A small encoder-decoder audio transcriber, trained from scratch: log mel input, batches of 64.
Rows from expert 0 of block 3 of the audio encoder, named by matrix and row number. Rows with one number belong to one neuron. Each number is 128 + 24 x the weight over its row's rms, rounded and kept within 0 to 255. All counts start at 0. After the name is the row's rms in percent of the matrix's.
# gate: expert gate (encoder.blocks.3.mlp.gate, 8x64x128), inputs 0-127
# up: expert up (encoder.blocks.3.mlp.up, 8x64x128), inputs 0-127
# down: expert down (encoder.blocks.3.mlp.down, 8x128x64, transposed), outputs 0-127
gate.46 082 [136 116  96 126 141 141 105 141 148 138 123 125 113 147 153 168 115 123 120 100 149  97 139  81 134 125  84 123 120 131  62 161 178 175 124 119 124 142 106 147 146  94 109 124 109  76 124  97 115 142 146 101 155 146 162 141 112 153 113 143 136 134 142 144 111 117 154 163 117 111 124 125 137 117 152 156 116 104 145 140 125  95 126  67 138 118 109 179 144 193 126 149 107 143 106 120 133 149 127 114 164 120 155  84 117 131 136 113  53 132 158 109 143 139 128 117 112 131 131 159 104 126 140 102 153  75 142 120]
up.46 092 [106 118  88 123 118 128 142  94 166 146 153 149 109  95 145 119 121 131 146 135 170  88 139 121 115 146  58 130 128 137  87 137 148 109 127  86 131 163 149 164 115 132 123 150 109  89 134  95  91 121 117 102 171 148 140 138 132 124 110 113 115 124 153 136 123 115  99 100 124  90  83  89 107 103 142 142 130  99 156 111 122 125  81 165 141 144 129 109 144 153 159 121 132 124 116  85  71 135 190 113 159 115 154 133 119 133 103 100 114  98 105 110  85 139 115 124 151  93 174 131 135 105 126 119 140 151 109 140]
down.46 085 [ 78 129 121 114 123 129 120  97 110 134 142 144 116 136 104 132  95 143 139 102 152 131 118 107 117 105 117 137 164 125 111  89 135 172 121 146 142 150  61 151 120 110 124 135 130 142 120 115 111 110 130 118 163 177 134 180  91 140 101 138  99  76 177  82 131 121  95 132 131 177 121 136  99 130 120 148 114 151 105 126 128 109 155 102  91  74  97 148 149 167 112 107  89 157 136 160 133 101 101 114 128 107 118 160 134 108 160  81 106 130 154 127 114 139 156 134 126  85 140 120 126 104 141 116 161 139 123 168]
gate.47 114 [109 162 122 119 175 136 151 164 125 146 100 123 146 116 113 128 136 111  88 182 153  81 102  84 103  96 151 118 173 141 134 126 107 124 101 153 138 102 148 129 153 157 149 157 110 139 177 117 111 142  75 130 146 124 123 155  70 128 103 165 123 135 104 111 138 121 131 104 138 138 111 111 103 134 131 122 158  89 123 146 132  70 122 140 172 129 103 116 156 120 152 132 153 124 107 105 138 184 137 182 104 107 136 135 130  70  98 113 106 120 142 135 145 129 121 115 144 123 109 138 140 159 124 109 126 140 122  83]
up.47 112 [123 148 149 134 160 137 142 157 127 147 111 102 116  92  93  87 145 114  99 180 119  96 101 114 154  92 131 173 138 155 128 115  86 122 150 159 129 105 201 130 165 129 161 152 119 127 169 159  76 117 108 138 131 120 121 128  73 118  71 150 120 146 141 130 138  98 153  65 138 133 102 126 119 106 112 118 144  97 136 153 146 115 136 122 173 134 119 119 145 147 161 100 133 122 142 112 120 155 133 153 109 153 147 147 169  90 110 148 131 150 123 121 116 142 114  88 133 130 117 139 136 170 102 147 117 125 117 114]
down.47 119 [123 113 121 132 125 149 159 150 138 153  94 120 150 169 117 135 154 139 164 111 128 118 109 116 139 152 136 110 101 104 146 176 121 114 117 125 107 103 132 122  82  86 156 141 108 185 159 101 119 123  99 132 107 109 144 130 138 102 129  70 120 100 122 110 148 127 121 115 123 122 122  72  96 158 128 129 164 153 131 118  97 133 128 132  90 150 103 124 175 155 141  63 202 138 123 165 107 111 149 120 135  97 119 136 119  98 104 108 141 153  98 104 134 148  97 107 119 150 112 107 152 136 101 109  82 143 119 100]
gate.48 099 [113 152 126 190  86 142 149 124 148 103  90 146 130 148 147 167 106 129 144 134  64 133 158 112 129 143 122 106 149  78 129 157 137 142 150 162 138 181 126 108 129 135 154 156 111  99 131  86 141 101 104 214 117 141  89 119 138 147 117 129 152 108 118 162 123 150 134 106 119  96 108  85 115 100 102 122 103 128 142 163 128 112 126 140 111  88 124 112 117 133 107 115 111 136  83 102 123 126 120 147 139 102 157 126 107 146 111 110 142 148 102 137 128 158 122 143 132 179  87 125 110 142 112 135 104 121 127  87]
up.48 102 [132 120 140  98 111 174 146 112  97 134 131 117 112 125 101 116 126  90 133 137 157  57 142 137 132 129 159 117 155 136 181  85  88 159 115 152 143  89 108 127 116 166 146 117 172 112 129 138 118 119 145 116 154 129 157 142  69  96 125 117  91 142 145  92  80 152 131 164 129  94 139 147 135 109 103 111 141 100 128 144 151 166 163 121  84 141 145  95 160 133 110 123 140  86 134 146 139 111 153 125 129 110 133 154 136 111 148 150 141 116 146 139 153 145 141 151 115 123 122 120 140 135 165 153  99 159 124 193]
down.48 098 [162 125 159 153 153 111 112 151 145 109 123 171 117 144 155 100 126 138 153 102 147 114 100 124 146 142 170 132 153 104 139 131 178 147 128 131 169 123 143  86 154 125 115 141  95 131 189  79 121 120 165 143 109 129 126 158 153  91 147 104 145 149 144 115  67  98 144 152 154 157  91 136 134 119 167 119 111 149 111 109 176 178  97 165 129 119 173 110 113 169 116 129 122 102 117 109 151 143 163 134 131 120 158 130 120 131 106 146 111 132 123  65 141 126 136 134  88 123 108 127 124 146 124 113 127 102 126 104]
gate.49 093 [127 132 168 127 156  92 129 118 113  99 139 106  74  97  85 125 122  78 125 102 123 144 161 126 134 174 137 112 162 123 138 108 138 110 152 117 165 125 163 149 170 129 123 115 138 128 127 137 111 132 118 114 158 127 116 141 139 123 111 107 117 156  93 110 121 169 130 181 143  99 160 118 110 120 120 149 154 126 117 164 119 108  87 101 191  88 128  97 129 163  98 155 116 115 101 129 114 128 141 133 107 154 109 120 154 130 128  89 174 131 130  84 133 100  99 130  92 161 183 112 108 132 156 137 168 139 120 147]
up.49 085 [149 165 117 130 157 136 177 146 122 151 146 150 127 113 122 146 152 108 108 144 147  96 117 127 154 129 119 157 122 158 149 117 161 112  77 104 190 131 124 151 184 109 141 134  73 109 113 122  82 145 120 141 146 126 111 128 134 112 132 156 120 125 107 144 128 166 123 119  96 145 115 147 159 137 123 115 149 124 114 152 118 113  68  95  93 125 118 103 147 139 124 133  77 127 128 135 135 132 128 111  97 161 108 114 168 121 143 128 170 134 116  86 121  96  99 139 142 126 125 140 155 118 198 148 166 147  74 156]
down.49 088 [119 148 152  98 134  92 123 124 164 117 145 165 149  79 115 122 125  71 131 160 194  93 115 105 119 132 135 135  95 128 162 110 136 152 121 109 115  92 157 114 133 121 132 162 148 127 113 132 128 139 118 145 153 148  90 122 143 112  99 135 133 149 107  95 105  83 117 111 155 158 104 157 127 120 113 110 110 118 127 133 135 189 100 104 155 112 105 179 136 118 160 116 139 141  78 112  99 127 155 165 143 118 125 103 122 132  96 165 183 128 108 116  83 130 116 135 158 123 132 105 126 156 124 129  82 155  96 120]
gate.50 102 [150 123 113 154 129 128 100 138 129 139 164 117 120  93 157 108 101 147  87 118  92 149 123 107 137 121 119 127 159  84 118 106 147 110 123 169 135 152  92 139 114 152  95 114 152 141 151 144 148 129 131 126 112 120 125 155 172 160 105 184 127  91 129 127 123 128 154 111 132 106  90  89 122 114 130 140 106  96  82 138 170 133  79  98 139  84 172 129 147 122 172 119  96  98  97 119 165 155 146 111 127 149 120 137 147 124 129 171 112 151 129 164 117 156 132 160 147 163  99 101 155 122  84 106 119 123 157 163]
up.50 105 [ 96 120 125 167 159 141 119 146 142 107 106 147 131 156 189 160 179 125 133 134 137 132 148 124 144 119 121 142 137 170 144 129 106 100 157 129 133 123 124 120  98 114  96 183 115 135 146  78 140 135 147  93 105 152 107 134  98  68 124 173 122 148 132 136 127 118 103 156  83 147 114 157 108 106 127 135  86 130 162 146 114 116 173 149  94 155 154 139 149 146 164 120 149 124 116 126 155 127 142 125 136  96 152 155 104 112 182 120 131 114 161 110 163 127 169 111 105 111 162 136 137 107 141 149 173 118  99 110]
down.50 098 [192 163 110 114 166 107  92 107 188 161 111 162 139 119 146 144 119 149 112 179 128 122 144 145 194 106 124 155 125 171 147 127 117 121 124 130 147 104  96 152 125 143 144 104 123 137 145 100 130 105  80 114 166 148 101 123 139 113  77 104 151 128 127 141 145 126 125 111 162 101 129 134 134 137  82 139 122  76 125 157 139 113 136  98 112  82 183 191 131 135 157 143 119 103 123 137 125 133 118 144 118 154 128 151 138 123 122 112 152 107  95 138 108 137 109 100 111 149 126 153 161 127 147 145 146 145 120 134]
gate.51 101 [167 140 173 114 112 125 102 144 141  93 155 144 161 129 115 146 134  99 147  97  88 147 126 132 144 137 118 137 144 163 149 169 114 141 128 123 166 157 101 117  91 133 144 136 145 111 172 125 176 107 111  98 147 153 131 119 149 146 144 162 125 139  86 140 123 148 108 135 117 123 115 135 105 141 143 120 137 115  72 115 129 149 131 111 130 116 141  89 100 130 101  95 124 162 153 173 150  91 113 151 126 140 150 122  94  89 122 145 150 144 115 163 172 130  95 175 166 145 146 129  89  92 115 145  59  97 115 140]
up.51 087 [177 172 133 147 132 127 114 141 155  75 173 161 140 132 108 168 150 152 113 139 103 146  99 160 136 124 147 171 104 114 148 170 129 157  92 127 110 150 125 139  93 152 131 111 138  87 140 168 148 101 103 117 117 158 123 122 139 140 130 109 123 130 122 181 117 129 106  97 120 106 140 167 147 113 183 151 147 140 120 133 113 143 135  91 149 118 128 117 133 107  55  96 119 161 127 130 137 128 115 128 120 119 136 127  63 113 121 108 166 122 113 159 138 104 113 150 137 131 169 155 103 132 125 151  88 155 152 109]
down.51 100 [122 133 110 126  48 141 121 175 101 143 121 162  94 151 153 125 111 151 146 116  94 166 130 121 136 139 165 169 176 110 115  87 133  85 105 139 141 108 113 120 107 130 133 122 117 115  62 128 135 152 124 138 131 147 143 134 125 108 116 117 153  98 113 152 127 116  94 146 105 111 148 120 115 137 172 121 137 166 153 153 145 147  89 170  97 149 153 168 134 132 114 152 103 147 127 136 133 138 137 135 134 155 146 175 116 111 119 144 148 124 124  96 133 124 156 114 159 149 102 104 178 137 100  97 119 117 188 146]
gate.52 096 [126 109 158 120 127 138 152 140 119  77 145 155 150 161 130 116 143 175 128 148 135 130 135 140  88 122 117 191 104 136 105  98 154 125 121 136 130 119 151 147 163 104 102  97  87  99 139 133 121 125 103 162 105 101 147 118 106 150 132 150 150 124 181 149 138 129 113 114 111 157 106 114 140 134  90 135  79  61 149 156 145 130 134 114 125 156  99 111 135 145 138 128  93 107 110  75 138 152 151 161 118 111 125 159  87 132 112 135 129 130 129  92 111 136  94 101  92  83 112 173 137 152  82 129 142 153 133 153]
up.52 093 [116 139  94 154 124 139 154  98 111 155 129 104 139  67 111 145 152 121 141 131 106 120 127  99 162 126 142  88 177 129 153 139 133  99 138 152 130 106 124 139 148  92 155 149 140 143 134 117 154  85  75 107 148 134 140 137  98  86  84 114 138 140 153 152 124 108 124 132 148 126 172 134 109 114 156 120 157 185 150  91 155 167 118 137 147  77 128 174 129 123 125 159 153 128 132 168 115 148 108 111  74 123 171 120 146 113 118 110 141 132 119 203 155 132 126 141 142 129 123 119 109 142 130 142 139 147 117  95]
down.52 095 [152 102 117  92 154  97 128 140 163  85 175 109 159 142 109  99 130 116 147 120 121 121 148 119 138 124 142 135 116 124 119 129 122 123 117 135 108  98 128 120 133 133 110 155 138  94 114 135  75 146 109 114 119 153 138 171 160 144 126 108 142 119 145  92 146 134  92 109 135 108 146 133 152 180 148  99  85 109  97 125  99  95 101 172 120 177 176  78 108 112 127 121  98  36 159 116 110 121  95 118 132 142 144 162  95 100 132 160 161 133 136 146 156 131 124 127 126 139 136 135 110  99 150 128  96 133 148 123]
gate.53 109 [132 111 111 129 161 180 104 134 122 155 172  96  92 143 122 144  85 149 149 100 131 140 141 134 122 165 104 144 160 104 159 149  98 168 112  87 135 129 100 131 147 156 121 106 166 170 127 146 114 183 127 141  93  86  86 137 106 155 151 145 129 119 115 122  78 136 116 111 126  83 120 100 191 131 166 144 155 130 149 119 134 139 118 131 171 115 124 110 152 115 108 126 155 148 113 148 112 146 145 140 137 103 161  87 110 141 167 102 111 114 148 118 127  81 113  98 132 114 123 142 104 107 139 157 114 143 131 149]
up.53 118 [121 102 136 148  97 116 173  54 149 130  80 188 124 116 119 126 126  94 150 136 157 138 138 135 155 121 120 111 108 115 135  95 176  99 106 128 135 128 165  94 145 107 147 145 124 105 126 127 141 125  65 143 133 168 170 154 156 138 137 126 131 151 154 130 124  88 124 189 112 129 145 145  78 106 118 145 138 106 135 121 102 161 101  87 117  94 126 127 156 123 107 160 127 101 113 111 146 116  82 151 100 159 114 140 112 115 102 145 133 165 108 151 101 156 104 127 144 131 134 147 141 121 122 147 142 103 113 148]
down.53 106 [ 90 130 153 209  89  97 116 152 108 133 106 105 122 103 176  99 165 132 145 127  93  96 126 137 111 102 174 102 133 136 134 118 171 107  99 178 125 135 142 145  88 145 111 133 112 130 133 125 117 123 130 122  89 162 131 133 117 127  96 104 146 128 104  85 112 152 112 117 147 174 144 117 128 146 107 104 126 124 118 150 127 139 116 147 119 130 111 147 161 137 129 123 138 112 129 162 169 119  90 116 143 151 156 144 113 146  96 116 128 145  82 119 129 106 110  59  89 147  91 132 163 123 120 118 132 108 178 141]
gate.54 098 [142 146 126 143  97 116 130 145 150 147 137 126 104 173 115 111 105 151 112 122 110 155 120 179 103 140 140 150 113  82 136  96 130 134 170 118 107 130  86 112 168 151 176 130 139 129  88 170 142 118 130 180 153 145 137 130 173  85 139 123 121  84 161 113 134 125 126 147 175 120 129 112 124 147 138 120 118 142 162 136 130 114  95 149 124 155 124 150 158 116 112  88 116 126 110 102 122 125 155 114 109  90 104 163 107 175  88 126 122 120  92 142 154 140 143 101 139 176 132 156 160  89 167  99 100 157 131 139]
up.54 104 [170 151 151 153 111 144 107 149 136 107 134 101  98 181 129 104 113 112 114 129 149 177 103 149 116 122 101 129 137 158 121  87 160 131 123 113 120 129 133 151 125 126 160 162 125 141  94 137 140 121 148 164 165 121 123 117 102  70 130 118 120 106 180 114 100  90 122 119 155 120  92 104 110 129 156 123  97 147 145 147 126 176 139 139  63 159 131 148  94 116  84  93 129 129 139  84 124 119 147 121 120  90 139 147 144 149 114 110 156 119 121  97 132 134 151  83 117 151 149 112 155  74 162 138 108 140 104 137]
down.54 097 [110 140 128  82 174 127  86 103 155 150 102 155 117 141 165 125 151 146 124 157 138 146 111 152  83  86 110 114 145 173 106 138 124 119 122 111 151 164 106 105  83 114 163 140 160 132 103 130 157 146 156 101 152 113 159 108 158 107 136 113  94 130 164 134 104 125 144 131 132  96 167 103 125 123 122 131 133 102 151 170 158 128 122 102 103  97 136 118 121 121  90 115 113 133 105  98 123 125 161 126  97 160  80 149 153 122 118 121 171 104 115 125 138 122 169 119 110  98  73 141 122  96 119 162 165 107 123 160]
gate.55 092 [143  92 152  97 127 117 160 167 103 185  92 143 109 136 144 167 142 102 147 124 144 144 141 132 136 100  54 106 136 135 109 177 138 123 147 114 134 106 102 102 136 105 119 150 104 132 115 130 125 119 151 159  86 136 114 136  98 116 144 119 141 120 184  77 126 141 128 122 154 128  77 103 107 108 124 157 127 148 153 144 125 153 105 130 127 133  97 123 180 100 136 103 138 117 131 124 147 135 125 102 128 121 133 106  82 124 126 152  70 163 120 104 142 158  95 121 119 105 116 139 174  93 139 152  92 108  94 143]
up.55 093 [139 132 126 193 158 127 133 124 161 143 157 110 141 132 146  79 111 157 118 164 126 103 108 102 148 103 136 127 145 145 169 142  84 108 122 138 171 135  72 114 143 163 170 129 144 155 117 129 136 169 153 146 153 110 114  93 181 160 161 159 143 119 124 161  85  94 170 156 156 127 169 156 135 128 141 127 150 121 135 115  95 129 133 127 116 105 106 120  74 149  84 135 141 111 133 162 140 113  98 173 107 135 134 120 137 109 137  99 149 126 108 139 113 126 160 122 129 129 123 136 147 114 117 108  97 131 163 154]
down.55 086 [161 136 134 133  86  92 115 167 133 120  88 140 135 151 164 138 124 141 146 107 118 139 166 152 139  84 137  88 166 159  83 107 115 133  95 139 115 154 123 102 170 118 131 136  97 118 124 156 107 129 175 117 142 101 157 172 157 145 152 117 148 152 127 119 151 124 158 175 108 140 144 150 131 129 156 149 123 136 131 105 175 188 122 118 140 119  75  93  97 120 156 102  94 135 135  86 107 145 152 146 127 122 115 125 138 134 132  91 141  98 120 144 159  88 169 109 111 151 145 128 144 142 104 132 111 101 109 104]
gate.56 107 [121 103 121 124  79 142 113 139 124 136  99 157  93 160  88 113 100 128 137 104 157 147 169 139  78  96 177 137 140  76 176 100 102  96 100  98 152 126 120 163 149 121 170  90 121 139 117 108 111 150 114 129 154 107 154 118 166 137 143 154 127 159 131 119 123  99 126 139 155 109 158 153 164 135 134 135 126  96 104 142 138 120 164 122 128  76 149 108 126 152  91  95 111  98 144 118 129 115 108 120 138 124 137 158 130 133 159 125 119 171 108 124 137 100 149 194 109 134 109 122 123 114 139 133 115 178 106 152]
up.56 096 [128 125 108 140 109 142 118 118 157 119 118 162 127 126 117 131 131 137  96 127 163 155 124 129 103 114 186 125 144  99 151 135  84 138 107 113  98 146  99 150 135 138 133 140 108 154 112 124 121 149 123 127 152 118 130 106 153 121 108 171 108 165 106 142 125 129 119 115 124 110 177 172 140 162 132 170 119 103 104 163 139 127 152 133 127  68 108  95 151 150 129 114 103 179  99  97 118 118  99 137 156 146 106 171 135 124 161 123 118 147  76  94 118 106 121 199 125  82 104 177 143  84 104 131 115 137 147 153]
down.56 102 [113 134 117 151 155 100 109  92 124 160 151 129 133 127 141 101  89 122  96 121 191 151  78 125 127 130 159 105 109 165 136  79 176 151 138 166  94 134  95 123 151 147 144 124 142 111 114  93 111 129 132 179  66 121 124 136 151 140 122 127 124 177 116 108  93 154  83 112 123 136 169 130 133 141 169 138 121 139  94 163 141 162 105 142  99 111  81 102 144 140 153 131  96 116 132 106 157 130 123 141 128 145 116 132 118 109 108 119 152 108 135 124 167 128 149 156  86  91 133 164 130 143 146 145 106 134 125 118]
gate.57 101 [122 106 104 134 102 104  89 123 162 134 154  89 127 112  90 162 135  92 145 110 132 113 156 162 132 118 163  99 138 120 176 110 107 125 118 143 105 114 124 132 138  99 121 136  95 130 174 114 123  95 178 142 103 139 140 128 104 135 132 148 158 133 146 130 114 159 144 159 101 122 124 145 149 160 103 151 160 120 147 111 165 107  71 132 128  92 120 166 137 116 124 150 122 130  94 161 141 105 157  95 194 129 136  98 148 108 129 140 148 123 147 117 139 192 135 140 122 146 117 109 130 163  99 117 179 131 107 179]
up.57 109 [119 131 171 158 116 167 148 119 123 123 108 116 126 158 140 128 107 151 142 108 149 180 141  88 121 109 137 156 168  80 126 128 134 151 108 111 151 167 110 125  92 134 103 160 136 142 127 147 130 132 130 150 167 125 169 109 127 110  76 153 138 115 102 118 105 131 155 134 147 117 151 122  98 108 118 117 106 163 118 106 100 146 179 112 123 146 153 145 154 103 122 104 134 184 180 101 130  91 116 127  79 133  95 166 111 167 141 163 141 127 130 119 129  67 112 162 113 107 166 107 137 108 120 135 116 124 100 142]
down.57 101 [122 118 139 149 157 136 134  78 129 175  89 134 113 120  91 104 136 135 111 122 142 132 134 138 159 134 136 144 168 121 150 142 111 157 166 125 132  99 114 149 125 149 109 132 142 140 154  85 156 136 147 136 102 131 147 131 141 121 133 143  87 105 180 107 101 130 120  75 173 152 123  76 152 123 124 103 110  75 135 124 134 131  74 150 110 172 101 123 146 110 117 146 136  90 131 108  92  97 142 146 176 172 135 139 129  94 140 145  87 123  98 102 133 141  79  80 114 130 112 137 137 146 112  90 134 141 114 146]
gate.58 105 [124 128 161 127  89 122 106 106 127 167  91 122 122 125 110 100 148 113 177 131 141  97 107 105 128 126 168 123 150 120 112 157  96 156 124 104 113 136 107 162 113 159  79 146 123 147 140  92 118 105  91 101 130 145 160 159  83 115 210 157 121 107 127 161 144 129 121 133 115 118 169  78 102 123 119 144 159  49  89 128 129 117 120 154 117 143 144 122 150 159 116 102 130 120 109 111 132 136 149 107 137 100 113 119 130 134 148 115 136 132 152 109  90 111 136 129 132 130 118 149 107 130 162 128 182 150 109  99]
up.58 111 [110  90 131 108 157 134 150 150 124 100 134 123 162 155 117 110 123 130  82 127 104 148 130 162 150 144  98 134  92 149 167 128 134 121 145 150 133 112 145 112 159  99 166 131 119  97 103 107 139 147 140 166 148 121 141 125 143 184  44 116  75 150 122 105 157 142 142 127 149 135  89 185 152 130 120 121 142 171 153 144 120 149 133 101 131 117  96 156 103 118 167 133 104 176 144 119 124 118 110 108 105 167 126 139 134  96 103 137 117 124 112 137 130 142 115 116  99 124 144  89 129 141 121 121  56 106 122 144]
down.58 113 [145 149  84 145 125 161 162 123 158 117 114 118 128 108  95 196 126 148 165 148 103 150 127 125 114 103 129 101 127  84 133 163 153 102 161 105 153 108 111 125 123 156 144 165  93 122 110 144 117 138 159  97 120 197 105 109 143 111 138 123 100  95 114 129 119 160 137 142 108 110 131  75 146 124 121 122 102 104 139 125 134 136 105 160 139 153 145 131 144 101 119 125 159 133 175 150 161 160 149 178 151 127 158  98 116 106 116  98  96 138 174 114 143 151 156 123 125 144 148 117 124 108  81 134 119  98  99 146]
gate.59 100 [105 126 117 140 139 118 126  85 153 169 138 120 180 166 117 110 115 138 159 146 156 111 121 160 170 100 144 159 172 157 133 127 130 150 145 167 127 106 110 118 141 162 130 118 127 157 154 135 129 135  76 126 113 146 129 139 107 136 126 154 109 144 145 135 137 139 129 144 152 141 158  92 108 114 123 177 120 102 162 118 114 156 104 176 145 136 142  73 109 126 111 148 110  71 166 122 127 174 118  90 148 112 148 161 107  72 101 114 124 163 117 118  76 134 157 142 133 102 116 158 123 154 141  96 127 128 113 134]
up.59 103 [ 90 117 150 158 141 111 160 133 134 150 115 117 160 155 105 123 126 133 159 147 115 106 153 162 135 130 142 138 161 170 140 117 114 173 111 144 117 139  79 121  99 118 112 116 130 133 143 140 142 120 125 128 155 100 124 140 123 115 157 129 118 150 114 116 126 168 106 109 162 172 169  83 122 130 120 191  97 172 109 115  87 115 109 171 108 141 149 102 113 122 123 168 124 104 158 102 179 153  70  77 138 160 154 131 132 129 107 100 106 163 137 110 139 121 164 142 149 131 153 145 103 136 104 127 115 123 174 148]
down.59 104 [130 130 165 109 121  80 155 132 123 102 140 142 103 109 135 106 125 125 131 182  99 122 139  84 132 138 140 148  82 107 133 118 145 105  94 123 101 173 136 208 145 128 121 135 168 113 122 139 148  99 140 176 124 101 110 147 137 105 146 123 130 107 177 114  97 110 163 153 111 115  91 115 107 140 129 102 125 122 134 144 130 156 143 146 156 111 135 109 144  95 121 148 113 127 124  73 147 143 172 129  85 146 128  81 126 138 179 120 121 117 146 126 138  97 126 146 115 106  99 157 125 106 150  91 100 177 140 116]
gate.60 106 [111 149 112 123 121 106  95 144 159 148 130 119 138 168  92 141 124 138 182 130 121 141 144  83 100 131 120 157 126 157 135  89 126 173 158 140 110 163 109 157 171  82 114  93 132 117 129 127 147 122 131 129 143 166 148 114  92 126 141 124 106 118 137 146 102 131 116 190 174 112 124 135 127 150 164 154  85  98 123 140 126 129 106 110 127 182  85 119 137 130 103 178 138 147 107  77 161 149 126 147 137 134 134 147 125 143 117 161 109 137 116  85 134  74 109 119 125 101 136 110 143 105 112 137 141 153 173 107]
up.60 098 [142  84 154 159 124 170 102 123 116 102 134 134 132 211 132 163 163 139 109 149 148 141 135 125 157 126 120 162 141 124  93 112 127 145 131 140  93 148 132 146 146 143 148 110 116 138  87  89 176 122 125 130 114 125 177 114 184 143 119 142 194 104 130 105 137 121 106 142 143 140 117  71 137 109 132 143 131  92 124 163 129 101 174 170 123 120 121 129 118 118 122 145 116 122 112 121 172 140  96 121  90  91 139 167  99 113 120 126 122 123 140 110 121 134 105 118 139  93 114 183 139 104  99 122 128 129 140 105]
down.60 102 [115 148 130 131  60 101 130 154 103 156 114 128 116 165 119 119  90 160 160  97 154 120 122 132  48 150 137 124 169 148 105 112  98 157 116 121 105 123 147 134 137 111 133 106 151 121 118 102 145 114  99 136 158  87 148 121  71 114 138 150 118 159 165 159 127 136 157 117 109 107 137 108 110 142 172 113 143 139 126 158 134  81 112 179 128 119  97 130 133 154 152  98 133 152 143 121 106  88 115 122 152  72 138 136 118 111 111 117 104 152 116 122 145 111 103 140 124 163 141 121 122 160 105 183 123 120 148 108]
gate.61 102 [110  81 112 115 108 128  97 116 118 148 120 124 134 157 114 129 116  81 132 113 116 110 103 157 146 154 111 157 141 123 113  86  91  95  98 159  94 105 159 116 150 168 156 111 147 160 134 128 139 106 146 158 153 109 150 126  80 101 160 110 123 166 160 131 127 142 132  98 155  90 150 141  70  85  88 119 103  92 159 106 152 136 126 100 113 102 124 139 120 136 111  83 126  87 132 135 134 154 127 104 135 113 129 112 145 144 134 183 140  87 139 144 146 140 159 113 164 110 131 132 110 134 163 147 145 130 151  78]
up.61 102 [130 120 112 131 134 115 105 127 110 119 134 140 149 121 131 128  83 115 128 128 142 145 109 177 113  82 161 140 124 132 110 151 157 153 144 166  92 144  91  94 112  80 147 142 188 137 128 129 153 128 170 115 146 122 140 145 135  93 142 102 144 157  95 184 131  67 131 111 165 167 107 135  94  79 151 103 113 121 125 114 120 111 136 132 140 132 119 126 147 105  81  96 103 127  93 126 162 140 119 110 115 103 116 112 101 146  74 166 133 123 140 101 126 116 141 135 165 144 117 157 135 150 145 170 131 172 142  97]
down.61 101 [123  60 112 128 124 163 151 129  95 145 125 134 144 116 116 154  94 136 100 147 132  95 141 115 120 154 150  92  91 116 169 103 101 171 109 126 157 154  89 172 113 124 111 141 143 109 108 142 100 134 168 129 136 126 155 129 114 113 149 122 172 142 163 112  98 126  96 110 119 114 125 110 100 148 178 113  94 115 115  85 123 182 126 107 130 132 122  81 176 109 141 151 132 112 126 187 105 141 132 138 149 105 129 166 113 145 125 130 123 125 131 156 120 139  75 118 159 128 165 107 145 124 172 118 139 135 108 153]
gate.62 089 [137 123 148  86 124 145  84  81 108 103 141 131 155 128 160  91 151 125 126 135 133 141 101 128 152 120 129 134  80 171 113 121 149 134 104 105 135  89 163 153 143 140 132 111 178 119 122 160  90 129 134 121 149 103 156 142 150 113 107  92  80 134  83 117 151 110 108 131 101 132 149 106 106 146 139 111 149 159 135 141  96 115 143 171 135 103 116 148 119  94 144 141 133 116 126 133 107 121 113  51  78 117 151  92 142 110 110 137 130 165 152 122 133 133 115 150  98  83 140 108 106 162 111 146 148 156 149  80]
up.62 077 [127 135 148  92 127 186 104 133 144  86 148 136 123  87 136 156 146 162  96 101  87 109 109 137 136 107 149 102 118 137  99 158 120  92 162 106 106 119 157 174 106 111 113 117 116 185 152 143 157 126 130 143 131 104  91  88 101 105 117 102 126 115  88 168 143 105 122 133 132 147 115 161 140 155 166  83 148 158 118 157 117 131 149 118 142  90  93 164 127 140 160 126 134 127 164 166 113 129 122 139 144 164 172 120 103 134 163 145 147 153 103 135 124 117 107 136 106 108 136 143 152 152  97 138 113 135  88 113]
down.62 087 [139 142 167 114 106 104 130 130 159 197  94 153 132 148 116  93 125 114 122 158 150 108  69 142  86 120 108 149 119 145 133 109 153 104 104 131 123 108 137 112 156 133  90  85 167 121 122 133 108 104 152 115 177 152 121 164 130 145 137 120 173 110 137 110 143 139 108 146 134  85 141 151 116 127  97 162 163  75 107 116 148 146  87 120 117 102 137 142  95 165 100 155 130 107 131 149 153 148 107 136 141  84 177 107 129 139 138 105 104 121 132 139 120 157 114 139  94 121  96 101  94 135 142 115 148 102 128 159]
gate.63 099 [179 192 170 116 108 130 124 155 139  53 119 106 139 103  92 117 153 117 134  75 113 169 111 126 131 116 175 103 149 105 137 131 151 146 124 112 133 147  84 121 134 162 151 143 111 173 125 161 131 113  91 116 123 141 154 134 178 161 128 125 151 115 134 116 118 157 150  84 121 156 149 120 155 111 120 133 108 123 112 116 131 136 140  99 125 103 157 157 155 111 123 142 164 159 148 107  97 173 146 101 135 135 126 102 138 149 123 157 178 127 143 125 164 114 155 156 144 141 114 121 116 110 115 132 138 109 107  96]
up.63 094 [177 109 118 122 121 130 151  83 120 122 167 101 126 172 103  83 108 125 146 120  69 120 145 123 124 144 114 155 106 110 143 147 103 158  94 164 121 127 103 156 142 134 128 128 144 158 118 140  92 138 134 136 152 187 168 145 175 101 128 129 140 142 126 144 120 118 137 120 134 136 139 105  98 107 106 160 142  78 136 141 101 156  95 145 135 120 170 121 124 106 131 130 112 166 133 136  99 135 154  89 164 148 122 110 127 138 156 101 145  98 136 121 210 137 152 102 139 144 133 123 125 136  84 136 134 121  94  83]
down.63 105 [143 121 127  97  98 102  94 111 139 119 125 172 133 101 130 126 130  82 150 133 154 131  95 127 124 118 129 138 114 122 123 163 133 163 109 154 164 136 154  82 141 111 121 148 141 164 106 189 137 166 164 137 134 106  90 121 141 143 120 147 102 132  94 122 114 122 114  86 110 148 136 158 144 127 159  89 130 143 144 165 111 144 125 109 152 127 110 136 172 134 108 149 141 122 115 113 147 110 133 119 113 189  69 127 151 115  77 123 122 139  87 158 155 135 187 164  93 126 102 108 115 113 118 106  85 128  97 141]